Weights of a small sound classifier: arch wide_resnet, held-out accuracy 77%.
Rows from block 3 of a small sound classifier, named by matrix and row number. Rows with one number belong to one channel. Each number is 128 + 32 x the weight over its row's rms, rounded and kept within 0 to 255. All counts start at 0.
After each channel's rows are labels from the 100 clips, of 14976, where the channel reaches its highest value: "responds to" is what is common among them. Only what is clearly more common there than usual is listed. The data: acted Russian speech (Dusha). In brackets: how many of the 100.
# convs0: first 3x3 conv, stride 2 (model.blocks.3.convs.0.weight, 192x128x3x3, each kernel summed), inputs 0-127
# convs1: second 3x3 conv (model.blocks.3.convs.1.weight, 192x192x3x3, transposed, each kernel summed), outputs 0-191

convs0.8 [ 99 114  95 100 116  89 104  93  96 121  72 156  93  97  76 128 104 113  75 130 142 152  89  85 110  68  91 128  59  84  90  94 154 136 136 157  95 143 122  84 135  94  77 114 145 128  74 154 134  96  77  76  74  88 113 172 117 114 143  64 129  81 110 142  65 131 111 119 166 134 104 126 173  98 141 173 103  61 148 102  88  96 154 162 136 159 157 103 131 106  85 101 152 132 127  86 131  78 154  96  74  92 124  80 114 131 130  93 140 135  65 141 109 101 153 103 134  97 127  81 167  99 155  91 104 112 126  86]
convs1.8 [ 88  69 146 116 107 146 132  88  82 105 155  43 137 152 134 118  90 153 104 114 140 140 127 110  75 173 137 117 123 156  93  77 131 135 118 165 137 114  96 168  92  97 104 156 158 131  95  99 177  73  54  79 125 135 170  74 122 115 144 144  69  73 133 130  70 151  87 116 139  94 128 128 153 136 142 137  96 127 112 168  83 127 103 124 144 138 138  59 113 128 138  94 104 141  90  68  97  68  69  54 158 131 138 136 112  99  97  95 131  54 103  93  54  95 161 127 146 130  98  95 116 135 113 124  96 157 158  99 134 100  70 107 105 111  97  67 115 154 100 110 140 160 113 140  99  78  97 128 110  66 135 135  95 123 124 152 167 107  72 129 151 104 119  96 149 103  20 138  64 100 105  80 144 121 156 150  90  67 131  89 119 127 101 126 109 137 116 140 113 103 151 127]
responds to: emotion: sad (62)

convs0.75 [140 136 191 136 164 147 126 112 124 116 183 146 174 131 180 111 124 126 174 144  87 127 102 153 110 195 145 112 203 143 150 159 145 161 105 125  99 130 135 107 123 117  99 154 124 110 166  90 125 218  93 106 154  76 165 145 137 158 110 100 156 166 213 108 224 142 159 127 132 133 141 192 126 143  96 132 118 103 124 102 169 138 151 130 159 126 117 153 154 107 139 140 105 132 102 173 131 218 126 115 222 140 114 182  83 122 108  94 157 123 139 135 149 177 121 148 137 147  91  83 180 102 140 163 118 108 123 118]
convs1.75 [112 120 143 137 117 130  86 111  75 122  91 143 154 199 149  57 100 144 128 135 132 137 110 129 120 171 146 144  98 129  81 138 147 123 116 110 148  51  95 111 110  84 117  70 139 115 124 221  71 145 136 115 131 117 134 149 121 132  61  88 156  96  79  83 149 154 234  99 106 123 116 113 108 111 127 135 108 144  79 118 201 122 113  78  88 119 151 123  97  60  93 144  56 122 111 118 123  87 131 172 112 148  98 120 125 161 119 197 149 136  92 142 138 133 101 135  56  95 141 108  99 142 123 136 175 114 135 126  61 134  78 202 145 115  80 108 150 106 100 133 144 188 118 107  98 146  81 123  78  75  77 132 129 151 172 140 119 100 105 109  92 129  58 130 130 158 128 146 102 126  82  96 127 115  77 101 113 145 132 149 128 100 119  88 107 108 133  99 118 201  93  95]
responds to: emotion: angry (62)

convs0.56 [153 106 127 158 165 102 123 144 133 111 126 133 145 170 121 121  98 100 154 149 135 110 167 141 113 141 118 110 133 139 127  96 191 133 142 157 141 132 140 118 167 101 139 129 152  94 124 134 144 103 146 137 100 131 111 115 163 134 172 131 124  97 112 136 136 198 102 202 177 137 190 124 145 138 124  82 128 129 222 126 106 180  87  89 247 196 154 156 120 125 142 133 219 140 189 134 195 118 175 126 107 161 131 109 136  99 138 151 143 218 122  96 153 136 163 130 158 144 126 129 119 141 191 141 103 150 169 181]
convs1.56 [111 102 104 135 119 117  91 116 120 161 147 124 120 140 100  96 167 116 156 139 133 125 131  95 100 161 143  71 130  87 127 154 130 124 129 206  76 110  91 159 119 134 118 234  72 130 113 157  87 111 165 163 131 139 115 124 149 151 160 200 140 142 116 108 134 150 146 108  82  90 204 140 128 127 127 104 143  78 120 187 119 134  92 100 123 115  89  97  84  98 162 139 151  83 129 154 177 123 152 183 148 116 126 104 101 118 132  93 121 124 124 134 147 106 140 149 140 168 130 104 122 103 144 155  93 188 119 123 196 147 118 127 143  61 142 106 171 123 110 106 119  73 148 220 113 116  91  64 100 123 121  59 163 120  52  55 141 100 132 151 216 115 100 122 139 162 107 139  93  93 106 121 126 110 210 216 136  99 128 135 105  89  74 161 122 128 118 125 123 111  84 105]
responds to: emotion: sad (66)

convs0.42 [ 95  95 102 112 120 138 111 158 110 102 127 174 109  78 156 119 121 173 138 113  87 161  99 112 158 180 138  99 189 194 104 187  92 132  80  93 150 134 113 181  85 105  99 200 100 104 143  92 102 185 137  92 193 142 110 132 122 109 135 176  91 170 117 110 207 128 184  72  99 107  87 121  82 112 136  98 101 121 133 127 192 152 175 118 103 120 125 111 141 142 113 171 125  86 105 137  91 168 112  95 198  93 151 179  74 103 130 132 160 110 115 149 100 129 118 125  99 119  84  97 120 116  90 122 140 143  87 102]
convs1.42 [111 147 127 119 111 131 132 123  70 124  84 108 148 110 158  61  31 117  77 117 121 132 102 131 134 103 102 164 140 118  66 137 148 118 119 127 172  76 133 115 132  93 144  55 183 138 145 170 105 147 137 129 141 116 106 187 125  80  65  87 150  94 131  99 159 116 195  98 145  90 100 124  93 129 134 140  50 128  96 132 182 125 106 129 103 104 181 149 101 116 108 147  75 123 111 147  85  73  97 117 110 132  86 120 142 133 139 178 133 192  83  82 118 144 111 176  88 100 107 102  64 125 135 147 145 114 131 104  32 194  85 129 106 154  68 132 153  97 114 122 132 147  67 102 119 110  76 147  99  86  86 136 131 136 165 133 106 100  91 113  68 129 115 157  81 131 143 117 134 160  87  97 116  90  77  93 114 152 136 112 140 141 105 105  78 114 126  98  51 166 117 136]
responds to: emotion: angry (60)

convs0.167 [123  62 167 118 121 140 122 159 136 120 189 134 146 130 157 126  96 128 128 160  98  95 137 135 136 149 121  96 146 127 140 133 143 156 109 165 204 131 173 213 116 131 137 167 111 101 132 112 154 146 178 131 139 123 178 196 145 106 113 187 194 149 139 228 151 121 104 146 125 122 147 126 183 129 100  97 132 152 115 131 138 107  96  83 132 119 102 125 113 198 106 216 123 128  92 149 100 129 111 151 140 120 244 162 115 102 113 197 163 120 138 107 135 172 111 126 123 135 128 122 155 162 115 147 134 170 187 151]
convs1.167 [123  93  93 111  93 120 123 119  95 107 175 114 129 255 116 115 165 158 151 122  67 117 108 178 123 212 169 168 174 127 121  94 186 104 120  80 119  98 129 108 112  95 118  99  94 106 156 178 103 100 173 121 146 116 118  97  88 142 138 121 122 110 124 124 132 146 172 105  92 145  98 109 120 126 123 130 138 142 104  75 120 130 113  90 172 118 169 140 183 116 129 108 114 121  96 135 152 126 172 143 166  86 152 132 111  86 119 120  81  70  97 116 131 172 170  77  78 148 120 168 189 143 133 109 143  93  98 116 147  74  93 150 128 178 144 114 102 154 157 175  93 122 132 122 101 147 111 165 121  99 100 125 135  76 127 170 139 170 150 121  94  94 120  89 121  86 112 161  90 101 106 123 121 206 117  86 103  98 115 166 100 104 133 173 196 152 103 149 245 129  95 126]
responds to: emotion: positive (47); emotion: angry (45)

convs0.11 [112 155  97 117 128 151 135 133 113  92 134 147 104 108 134 100 138  96 171 141 115 151 113 126 137 161 188 107 173 144 125 175 119 129 130  97 112 144  92 129  91  84  83 192 156  76 159  30 110 152 106 109 209 130 122 104 126 113 116 141  65 200  99  95 182 133 160 111  99  83 120 139  78 164 106  84 101  70 160 116 193 171 158 101 129  98 106 118  93 108 168 127 134 131 106 123 135 174  98  88 170 112 130 199  93 112 118  99 168 104 108 129 105 140  95 129 142 105 100  88 113  48 111 130 130 132  75  99]
convs1.11 [128 161 141 142 129 147 110 130  73 126  77 122 159 129 161  69  80 100  90 108 124 147  99 127 132 130 121 151 116 140  68 146 135 131 124  88 165  88 108 107 161  95 139  43 154 126 120 168 104 141 137 113 133 131 124 169 155  89  67  72 169  69 110 104 124 130 187  95 137 108 102 129  90 137 123 166  83 128  64  90 200 130  92 121  61 108 152 140  97  90  92 155  69 117 123 119 112  65 117 118  78 144 104 121 132 156 108 194 145 166  92 119 139 135  81 147  87  74 101 116  87 128 119 171 177 108 129 132  45 157  62 143 118 138  79 131 137  98  92 111 130 161  94 111  91 102  62 135 102  71  73 110 127 144 157 134 108 107 106 118  61 131  87 143  89 132 155 106 155 156  91 111 139  89  49  83 103 142 128 107 136 103 106 102  92 127 141 108  95 194 104 120]
responds to: emotion: angry (58)

convs0.122 [139  95 121 154 173  95 109 149 129 110 125 125 145 172 123 125 106  99 160 150 123 105 163 148 114 145 120 115 132 136 128  93 204 129 148 161 140 138 149 106 169  98 124 123 142  89 124 114 153  99 143 137 104 133 102 105 166 140 165 130 116  92 109 122 134 189 104 194 189 143 193 112 145 128 128  67 127 124 204 130 100 174  76  87 223 192 169 164 110 115 144 136 199 146 173 133 199 120 189 121 108 169 114 102 127  84 147 152 122 195 113  82 157 127 168 137 153 145 116 129  96 127 203 147 109 137 164 170]
convs1.122 [122 112 105 132 120 122  81 135 113 152 132 119 119 124 122  81 172 110 145 130 127 127 128  95 104 134 120  73 112  87 121 157 112 115 136 188  85  91  85 153 128 119 124 229  78 138  98 148 112 117 154 169 131 149 108 137 138 139 165 194 144 142  98 112 138 149 131 116  91  87 206 141 137 146 129  88 151  69 124 178 114 137  92  82 113 122  76 107  95  83 148 120 130  83 126 147 170 116 140 165 131 124 135 101 105 116 132  78 106 153 129 134 143  99 124 139 122 156 120 112 136 110 141 146 100 185 119 100 200 169 108  96 144  72 146 115 154 134 105  86 115  62 153 221 116  97  86  69 103 119 122  49 140 103  24  56 135 117 127 163 218 103  93 106 146 161 118 150 109  77 107 122 126 126 203 211 133 105 140 113 105 108  78 151 140 124 118 142 132 123 100  90]
responds to: emotion: sad (61)

convs0.128 [142  44 188 140 136 137 124 181 133 106 211 153 170 157 173 138 119 130 174 161  96  96 150 151 113 173 129  98 170 148 160 124 162 156 120 161 179 137 196 153 134 131 119 183  98 104 156  86 163 164 175 145 150 146 180 167 131 142 103 163 181 145 156 173 175  97 114 112 150 134 155 131 170 138 109  74 125 142 100 113 134 116  99  84 121 114 128 146 127 151 128 217 101 127  46 164 111 163 135 166 161 161 165 182 109  82 132 176 140  92 144 108 153 172 114 133 115 146 128 132 131 153 137 161 119 153 165 125]
convs1.128 [131 106 121 108 102 140  60 125  78 120 126 111 157 252 145  56 138 157 148 123 104 126 132 151  96 192 158 159 108 111 108  95 167  93 140  75 129  49  81 114 111  83 114  97 127 133 109 207 104  95 153 132 154 142 127 131 104 149 136 108 125 100  70 126 146 150 201  96 123 129 128 131 143 150 124 132 136 143  89  77 175 121 102  40 115 144 156 116 159  61  85 110  71 137 101 109 146 102 155 127 126 123 160 125  97 106 101 163 109 116  88 127 126 159 123  76  32 102 118 158 171 157 137 118 180 108 124 124 143 106  81 153 131 162 132  97 108 143 108 135 124 148 130 116 125 124  74 153 133  80  98 125 123 119 150 143 159 148 113 142 102  95  61  76 146 139 125 175 104  97 108 116 121 170 106  93  89 102 150 139 103 134 122 131 174 156 105 164 205 194 118  75]
responds to: emotion: angry (57)

convs0.104 [114 124  99 111 113 125 118  75 104 116  80 145  98 108  75 117 102  92  80 142 138 140  85  79 106  74  90 110  65  81  91 107 146 132 128 148  89 144 107  78 134 105  94 111 155 121  86 138 134  82  72  82  69  86 138 184 112 106 121  48 139  83 115 170  67 137  96 112 155 112 112 160 164 113 138 168 105  49 156  99  76 100 142 150 143 150 137  97 123 118 105  89 149 126 117  94 145  71 142  95  60  90 142  74  93 122 111  84 150 120  77 132 103 123 139  89 126  99 135  90 167  96 142  94  98 124 131  97]
convs1.104 [ 65  76 162 130 115 156 125  89  95 119 143  55 147 175 134 131  95 157 110 113 156 147 143 103  93 195 128 117 115 156  99  70 117 144 111 161 137 125  80 177 107 114 125 166 151 140  88 103 187  84  52  98 142 158 189  83 149 139 149 151  92  88 130 128  65 161  95 154 134 102 138 153 168 157 147 155 120 128 119 165  81 133 123 128 128 153 134  90 115 128 138  92 109 150 106  61 143  69  79  54 136 141 122 148 115 132 100 106 149  36 143 115  53  78 144 118 153 141 109  84 114 141 113 142  91 170 173 129 146  86  79 101 108 110  99  83 107 157  91 100 155 149 144 154 105  78 100 123 111  80 147 139 103 141 136 144 168 107  98 140 164 124 112 105 161 137   4 163  65 112 122  76 146 118 155 158 112  85 138  84 120 131 120 112 112 120 127 135 113 100 152 117]
responds to: emotion: sad (60)

convs0.152 [148 155 173 142 162 127 130 109 112 110 156 127 153 142 152 107 136  96 185 133 110 120 118 153  98 183 155 125 191 130 163 154 141 151 121 121  89 135 137  98 123 109  91 136 139 115 168  93 129 219  80 101 158  87 135 140 138 173 112  94 148 165 193  99 215 141 153 127 133 126 167 179 124 151  90 130 120  94 122  92 173 149 166 123 152 118 129 155 138 100 157 132 103 137  87 144 152 252 143 106 242 153 101 168 102 110 110  95 142 107 136 120 151 151 126 158 138 132 101  77 164  86 148 159 105  92 120 114]
convs1.152 [118 132 145 150 125 130  86 120  71 123  82 128 142 174 175  49 102 153 114 128 137 153 112 136 125 156 133 139  91 132  77 155 137 143 135 103 159  49  94 101 124  85 120  70 134 115 115 212  77 142 126 114 136 118 136 154 132 117  69  75 174  93  77  84 153 164 214 101 116 118 115 121 103 109 138 136 114 138  80 106 190 124 108  79  82 116 144 133 103  54  84 158  50 116 111 119 118  90 129 157  98 161 100 122 131 158 123 177 145 160  90 138 133 132  95 142  61  85 126 113 102 163 125 141 167 104 147 114  59 145  71 189 140 119  73 116 149 110  90 117 149 189 120 113 103 128  72 126  84  74  79 131 134 153 155 150 114 110 105 102  89 134  55 126 137 152 139 152 121 137  88  93 150 116  71  94 108 147 125 131 134 105 120  84 107 107 149  98 111 194  97  98]
responds to: emotion: angry (65)

convs0.176 [119 118 103  92 102  92 124  83 102 134  73 154  91  93  81 129 110 105  68 121 151 151  92  80 112  65 103 132  60  73  99 100 148 123 149 146  95 135 121  68 134 102  91 115 147 141  70 164 133 101  70  74  80  84 118 162 110 117 143  52 134  87  95 133  61 135 112  94 163 139  97 124 162 107 150 197 104  70 132 111 108  87 163 165 136 151 148  98 133  98  88 100 142 133 130  86 132  91 146 100  83  85 108  86 121 144 134  88 140 134  79 146  98 103 151  98 133  93 133  87 167 109 154  85 118 102 124  92]
convs1.176 [ 94  70 146 125  94 140 133  98  72  94 146  40 132 155 139 123  97 169 104 106 131 134 130 107  83 175 133 120 114 140  79  95 129 149 128 147 152 111  97 163  95  82  91 130 154 131 101  90 156  76  70  76 126 130 176  82 116 109 152 127  81  70 141 128  71 162  75  98 141  88 118 119 148 132 137 130 108 126 101 150  74 117  95 129 139 142 149  79 120 128 131 100  96 126  80  57  95  48  77  49 146 130 129 138 108  90  96  87 125  74  87  97  51  92 147 123 136 127  90  98 120 131 108 133  88 139 155  81 123 110  57 105 106 120  95  77 111 163  94 110 136 160 122 127  90  81  93 135 108  58 125 132  98 116 109 146 161 112  75 124 131  92 116  90 149 102  36 130  70 104  94  82 155 125 134 128  79  72 127  94 113 127  96 122 115 137 125 140 112  94 149 128]
responds to: emotion: sad (60)

convs0.66 [131 107 132 144 163 107 111 142 135 122 125 137 146 147 120 127  98 105 146 153 125 129 145 140 123 133 122 114 123 126 118 115 199 129 142 160 131 144 140 116 171 106 132 139 142 107 123 153 150 102 132 131  99 128 110 108 171 134 185 123 121 112 121 128 125 191 113 187 188 147 171 121 147 121 132  84 128 128 229 133 107 167  95 108 246 218 168 156 121 116 136 127 226 150 198 138 191 109 189 123 106 148 118 109 128 102 150 140 143 227 109 109 148 133 183 125 165 141 121 124 125 137 196 141 116 142 159 178]
convs1.66 [108 117 107 138 120 109 100 118 122 150 148 138 102 128 103  94 160 104 139 141 121 126 113  98 107 142 141  82 131  83 121 163 132 121 123 212  84 108  88 162 126 133 129 233  81 141 114 145  89 116 166 157 120 132 105 142 158 135 160 201 148 135 113 101 128 140 136 114  87  93 203 133 115 114 104 100 141  66 118 195 109 110  91 101 118 106  91 116  84  94 165 132 148  87 133 143 160 119 133 178 134 105 116 104  89 114 123  82 107 138 126 132 141 116 132 160 142 172 132  96 114  97 136 143  87 191 106 106 184 174 124 123 139  65 131 112 169 124 100 117 103  81 143 222 106 102  99  66  97 122 111  63 151  96  40  61 131 106 130 154 216 104 100 125 130 153 112 122 107  92 102 119 130 111 211 217 139 111 134 133  93  85  72 166 123 119 130 125 110 101  88 111]
responds to: emotion: sad (73)

convs0.135 [135  91  87 112 101  95 140 183 110 131  98 107  74 132  99 131 149 134  95  78 137  85 164  77 137 101 112  98 100 113 121 144 110 120  95 104 175 125 115 206  86 159 140 140 122 123 102 114 105  88 188 148 144 174  99 169 109  75 104 220 104 130  82 153 102 132 107 137 104  93 134  78 110 117 112 102 163 137  90 148 105 104  89 113 112 106  86  77 119 191 109 150 102  88  84  81  98  69  89 121  94 101 184 118 144 101  96 176 100 126 129 108 107 116  88  95  96  91 169 148  99 167  87  84 132 183 120 143]
convs1.135 [149  95 125 120  81 105 127 166  86  63 135  67 133 190 162 124 145 172 103 129  96 146  93 169 119 182 120 141 128 136  99 114 149 128 120  61 150 104 133  79 127  77 134  74 126 108 123 166 165 152 134 129 164  93 107 104  57 128 126  91 116 117 122 139 133 153 160 117 111 103  63 104 119 153 159  82  95 149 143  56 144 167 114 109 154 112 151 118 192 130  89 121 101 111  68 110 117 122 138 110 137 127 155 142 180 108 155 126  99 128 113  49 110 132 144  74  85  91  95 155 184 184 159 100 142  74 146  79 114 101  95 102  81 183 120 109  92 158 161 112 134 114  88  74 129  83 109 164 111  88 113 111 102 103 124 147 126 161 124 107  57  97 131 112 157  66 129 180 101 122 103  97 141 194  91  65  99 133 122 131 153 135 134 140 186 153 121 153 225 156 129 126]
responds to: emotion: positive (56)

convs0.127 [120 104 188  96 104 129 117 168 148 129 213 139 143  99 152 146  99 119 110 185  75 129 104 114 140 124 125 103 117  89 134 134 161 113 120 195 167 169 181 153 135 121 129 178 105 110 117 122 212 126 102 119 158  93 182 179 120 132  95 155 199 153 157 238 120  87 122  95 147 115 132 124 198 118 107  70 109 157 116 118 114  72  88 114 120 118 121 123 137 170  98 159 106 134  53 140 109 126 124 146 122 111 202 154  96  85 141 152 137 100 140 106 107 173 114 121 101 133 106 108 124 139 129 126 142  89 174 167]
convs1.127 [127 122 111 153 105 120  78 124  93  97 149 143 113 246 118  93 192 158 140 120  83 110 131 171 134 189 180 150 130 142  94  81 157 102 148  45 117  69  98 100 135  80 141  96 101 123 131 181  94  89 155 136 145 120 129 116 103 150 143 105 124 109  78 129 120 166 180 119  91 154 122 126 115 122 125 131 167 149  99  50 120 123 135  55 118 129 134 173 168  73 104  97  78 129 107 100 172 133 147 138 142  87 126 152 101 106 107 123  78  85 112 147 120 157 138  56  52 127 140 153 180 147 134 109 143 100 122 120 155  85  98 168 135 153 149 116  89 131 118 151 103 126 147 132 105 143  96 137 128 100 109 118 105  90 133 156 122 174 163 154 101 106  72  95 147 118 124 169 105 111 105 125 131 207  97  86 114 101 126 151 102  89 130 154 191 124 140 129 240 131  75  90]
responds to: emotion: angry (72)

convs0.103 [129  72 101 141 168  92 118 162 108 102  88 134  82 142 128 119 178 139 142  76 150 124 165 110 111 158 110 148 164 203 113 110 139 147 182  88 113 142 108  90 109 134 134  97 124 140 128 144  89 139 172 140 130 190  80  85 102 145 129 131  69  95 123  42 168 148 129 176 136  93 123 130  71 117 149 120 105 117 129 131 119 182 151 134  98  98 153 124 176  75 120 117 114 110  59 103 124 145 141 113 158 137  33 112 141  74 146 131  77  83 114  86 133  66 122 147 123 126 149 157 115 135 154 103 109 167  88  40]
convs1.103 [181 169 150  96 112 118 116 175 141 105 115  84 150  81 174 111  76 112  59 136 153 133 140 124 123  74  83 115 106 100 141  93  98 125 135 113 108 112 112 109 158 143  92  89 171 133 116  80 166 136 127 152 153 109  96 142  85 126 127  99  95 129 119 171  95 102  87 127 210 104  95 134 116 172 135  89  86 129 158 117 179 128 111 123 142 109 109 101 121 125 110 124 111 127 130 108  79 128  76  93  90 176 123  79 140 127 132 165 152 227 125  81 132 124  90 118 108 108 116 103 102 153 132 109 184  99 152 121  88 202 147  76  95 139  91 148  90 136 118  89 155 144 105  99 150  67 150 121 145 140 139 110  74 159 145 133  87 120  86 107  87  71 121  72 136  89 203 145 220  70 137 144 132  99 106  95 100 136 146  97 133 193 116 117 105 123 106 142  93 186 217 115]
responds to: emotion: sad (55)

convs0.172 [101 107  97  95  98  90 116  95 114 124  67 159  92  81  82 134 101 114  71 117 150 150  87  73 123  69  88 122  76  86 101  96 141  96 145 146 101 146 125  82 139  96  83 122 130 144  74 186 124 102  74  88  91  94 114 166 104 116 129  67 129  87  89 130  77 125 120  85 159 130  90 110 165 101 163 195  97  71 105 128 105  77 158 162 124 141 158 103 143 106  84 115 132 122 103  90 118 103 150  87  94  88 117  92 112 150 125  96 134 111  72 145  93  87 147  89 119 103 121  97 170 108 151  78 136  87 122  73]
convs1.172 [111  85 144 112  88 131 136 104  62  96 138  34 129 141 158 117 107 169  92 111 130 123 126 109  81 154 126 122 115 142  77 105 121 143 125 140 163 107 110 156  92  73  91 115 163 138 107  82 159  71  72  86 119 125 162  91  96 111 170 115  81  72 139 131  76 160  70 102 156  92 118 116 148 131 143 117 111 128 105 141  89 122  99 133 148 149 149  81 135 128 122  81  88 132  73  68  82  51  65  54 144 124 139 124 114  81 101  95 119 108  80  94  50  93 151 116 134 128 106 102 126 136 110 126 104 130 154  78 119 137  59 101  97 128  82  73 108 166 106 109 133 154 119 127  95  86  92 146 101  50 116 144  85 120 113 148 158 119  68 124 120  92 122  81 151  90  48 129  84 103  87  83 159 134 123 119  80  73 135  88 113 146  86 123 126 142 119 145 121 109 158 129]
responds to: emotion: sad (62)

convs0.173 [147 137 203 133 151 138 132 121 116 112 193 159 170 130 163 124 114 113 170 185  91 139 109 149 108 178 150 103 184 127 160 159 150 153 112 149 116 140 151 116 134 109 104 181 143 104 160  97 151 206  99 100 170  83 174 158 132 154 111 110 178 172 202 143 214 128 172 109 146 137 152 186 156 153  93 131 108 106 138  88 170 131 148 128 159 131 131 150 140 129 144 145 113 138  91 162 134 223 138 136 215 140 140 183  72 123 135 109 173 109 138 156 143 162 129 142 146 140  98  77 168 103 143 156 113  98 138 132]
convs1.173 [106 124 137 160 129 118  76 105  75 134  81 138 139 186 157  57 104 137 128 135 121 142 104 132 102 158 144 137  85 112  79 139 145 137 116 101 150  56  92 119 105  91 119  81 131 132 110 225  65 126 126 107 125 127 142 160 137 124  94  84 164  90  62  74 152 160 232  93 114 116 140 112 112 116 114 155 110 124  70 104 196 107 104  66  82 120 149 134 100  53  74 151  58 116 122 124 132  88 141 171 115 137 106 131 106 141 105 178 135 145  83 135 127 126 106 129  53  89 135 110 108 148 122 156 154 123 131 113  89 136  73 199 152 117  80  93 144 113  95 120 137 177 125 126  97 141  72 123  82  75  76 118 138 138 158 135 134 105  94 126 106 128  56 123 129 158 115 145  95 137  92  93 143 114  70 107 116 138 140 133 111  84 117  90 114 114 148 109 115 186  85  86]
responds to: emotion: angry (65)

convs0.22 [119 111 139 142 149 195 128 108 166 124 170 124 157 142 194 141 142 171 192 137  94 143 124 158 136 199 163 119 190 180 134 137 123 123 131  83  87 124  96  89 150 128  94 138 110 115 212  73  96 151  91 152 165 130 156 102 126 139 106 102  98 157 160  74 175 117 152 128 111 112 128 119  73 152 144  77 112  78  88 143 137 165 117 112 111 111 114 161 124  76 181  98 100 145  80 171 140 158 121  99 159 157  68 201 114  73 112  86 133  87 125  99 126 166 116 154  99 165 103 145 122  81 141 161 161 123  87 108]
convs1.22 [147 137 162 108 136 133  79 113  88 126 107 155 155 165 111  82 112  82 100 137 147 106 107 122 158 125 144 127 100 134  94  98 122  86 103 101  95  71  86 132 148  95  93  60 160 141 124 144 117 150 138 142  94 128 115 137 131 136 101  91 105 109  88  98  81 104 156 103 146 118 124 116 105 136 131 139 121 146 108 107 223 136 136  80  77 115 128 117  84  63  98 113  68 133 124 107 139 103 102 142  96 160  84 119 140 171 130 241 178 111 111 161 138 120  93 118  66 109 136  94  88  99 105 127 255 130 103 157  95 124  84 155 130 100  90 159 120  96  83 121 140 157 122 114  96 132  97 105 105  88 101 125 100 164 181 126  86  96 147 129  93 128  61 110 119 141 188 120 130 109 116 113  86 106  59 106 121 134 127 137 153 112 116  87  99  91 106  92 123 247 108  97]
responds to: emotion: angry (56)

convs0.148 [124 109 156 142 159 194 125 112 169 118 197 139 178 144 202 139 134 169 192 159  87 144 117 171 133 217 153 110 204 184 132 137 134 135 120 110 103 130 114 101 158 126  99 153 118 110 209  77 115 155  98 152 163 117 180 119 128 134 104 106 124 157 177 106 189 125 155 133 113 116 133 134  94 153 133  83 109  93 107 140 136 162 110 114 123 110 108 171 131  95 170 119 109 142  85 195 132 155 115 115 158 162  91 211 105  80 114 103 155  95 128 111 137 184 108 151 105 177  97 140 144  94 141 173 156 127 116 119]
convs1.148 [141 131 155 101 130 129  77 112  81 131 105 152 159 189 105  77 119  94 116 147 145 103 113 122 145 141 161 131  98 121  95  97 141  80 100 100  89  66  84 132 132  88  95  72 157 139 130 168 111 142 153 147  94 124 120 132 129 151 106  95 101 109  79  97  91 117 179 105 138 129 132 116 103 137 127 139 128 154 106 104 225 132 133  74  83 115 139 112  93  59  96 115  67 136 116 114 145 103 111 156 102 148  95 121 124 163 120 246 178  98 104 163 132 130  96 112  53 113 149 102  99 100 114 127 253 131 103 155 106 111  83 176 135 105 102 140 128  96  95 131 136 157 126 122  98 145  98 106 101  85  99 122 103 164 188 125  95 101 140 134  97 120  58 103 130 145 176 124 122 104 108 122  80 115  72 108 115 128 132 157 142 106 114  95 114  99 105  96 139 240 102  95]
responds to: emotion: angry (55)

convs0.10 [129  65 160 133 132 159 129 150 162 125 192 113 153 141 164 140 113 145 140 146  96  96 139 146 141 163 120  97 151 138 141 128 140 146 103 175 193 131 169 194 141 140 130 146 113 112 143 107 165 130 170 149 129 127 184 192 135 106  93 177 180 143 137 223 152 131 108 161 120 108 151 115 168 134 125  95 133 147 112 142 125 122  81  98 112 104  93 136 115 190 121 190 114 116  63 169  92 130 101 148 129 135 223 167 115  80 101 202 152 100 135  91 143 179  92 129 102 156 133 144 146 161 109 152 149 175 207 144]
convs1.10 [136  91  98 113 112 114 114 118  99 122 164 115 145 252  95 121 184 146 153 130  90 100 105 170 127 190 172 159 159 132 129  68 169  93 106  69 109 104 132 114 110  99 104  97 116 105 163 163 120  85 170 131 134 120 116  84 101 158 142 120  97 114 119 133 115 141 158 110  97 152  94 114 124 142 123 133 147 154 114  72 137 139 136  84 161 120 157 110 182 117 124 104 109 119  95 132 166 129 176 141 162  89 151 135 110  93 120 147  97  48 109 130 131 172 165  59  65 149 133 174 187 130 129 118 176  94  95 137 157  53  99 146 125 171 156 119 109 142 158 166  97 113 146 119 100 155 112 154 131 101 118 102 127  91 147 157 143 163 150 123  91 111 116  83 141  93 126 154  94 106 126 135 111 196 114  83 106  79 113 165 104  94 142 168 189 154 105 152 255 147  96 123]
responds to: emotion: angry (56)

convs0.155 [151 147 175 135 156  91 120 112  80 102 128 103 134 132 138 101 135  80 154 106 122 123 110 136  70 163 133 120 166 124 150 139 151 163 116 131  85 121 135  83 107 100 107 106 121 103 121 115 128 204  63  67 127  85 131 116 135 169  97  83 161 139 199  76 190 136 145 139 142 124 151 177 131 122  71 172 112  93  98  70 157 126 177 130 141 117 142 130 147  99 123 116  90 130  88 133 139 241 145 102 223 136  81 128  94 142 107  87 105  92 124 115 137 129 115 156 137 114 107  53 140  84 138 137  76  91 117 108]
convs1.155 [ 99 131 159 165 129 112 114 101  78 125  70 133 154 160 163  69  88 149 118 107 123 141  98 137 121 153 118 145 111 150  68 137 139 142 102  98 166  75 113 105 111  87 116  85 155 128 129 211  55 136  94  94 145  92 102 174 134  89  68  76 163  90  99  68 174 147 217 103 124 118 133  85  83 109 130 131 101 115  78 113 170 108 109 103 100  91 149 137 100  79 108 145  71  82 108 138 108  89 135 164 128 150 109 120 130 150 126 159 129 168  94 138 129 138 123 135  83 104 118 118  94 136 106 142 140 122 146  84  63 152  81 197 154 126  61 111 143 124 103 113 145 213 119 113  76 137  90 135  62  81  73 114 130 139 139 156 149 104  94 116 103 136  80 131 110 173 115 141  99 153  77  76 153 105  74 102 115 154 158 100 129  75 123  81 102 114 159 114  89 173 107 121]
responds to: emotion: angry (68)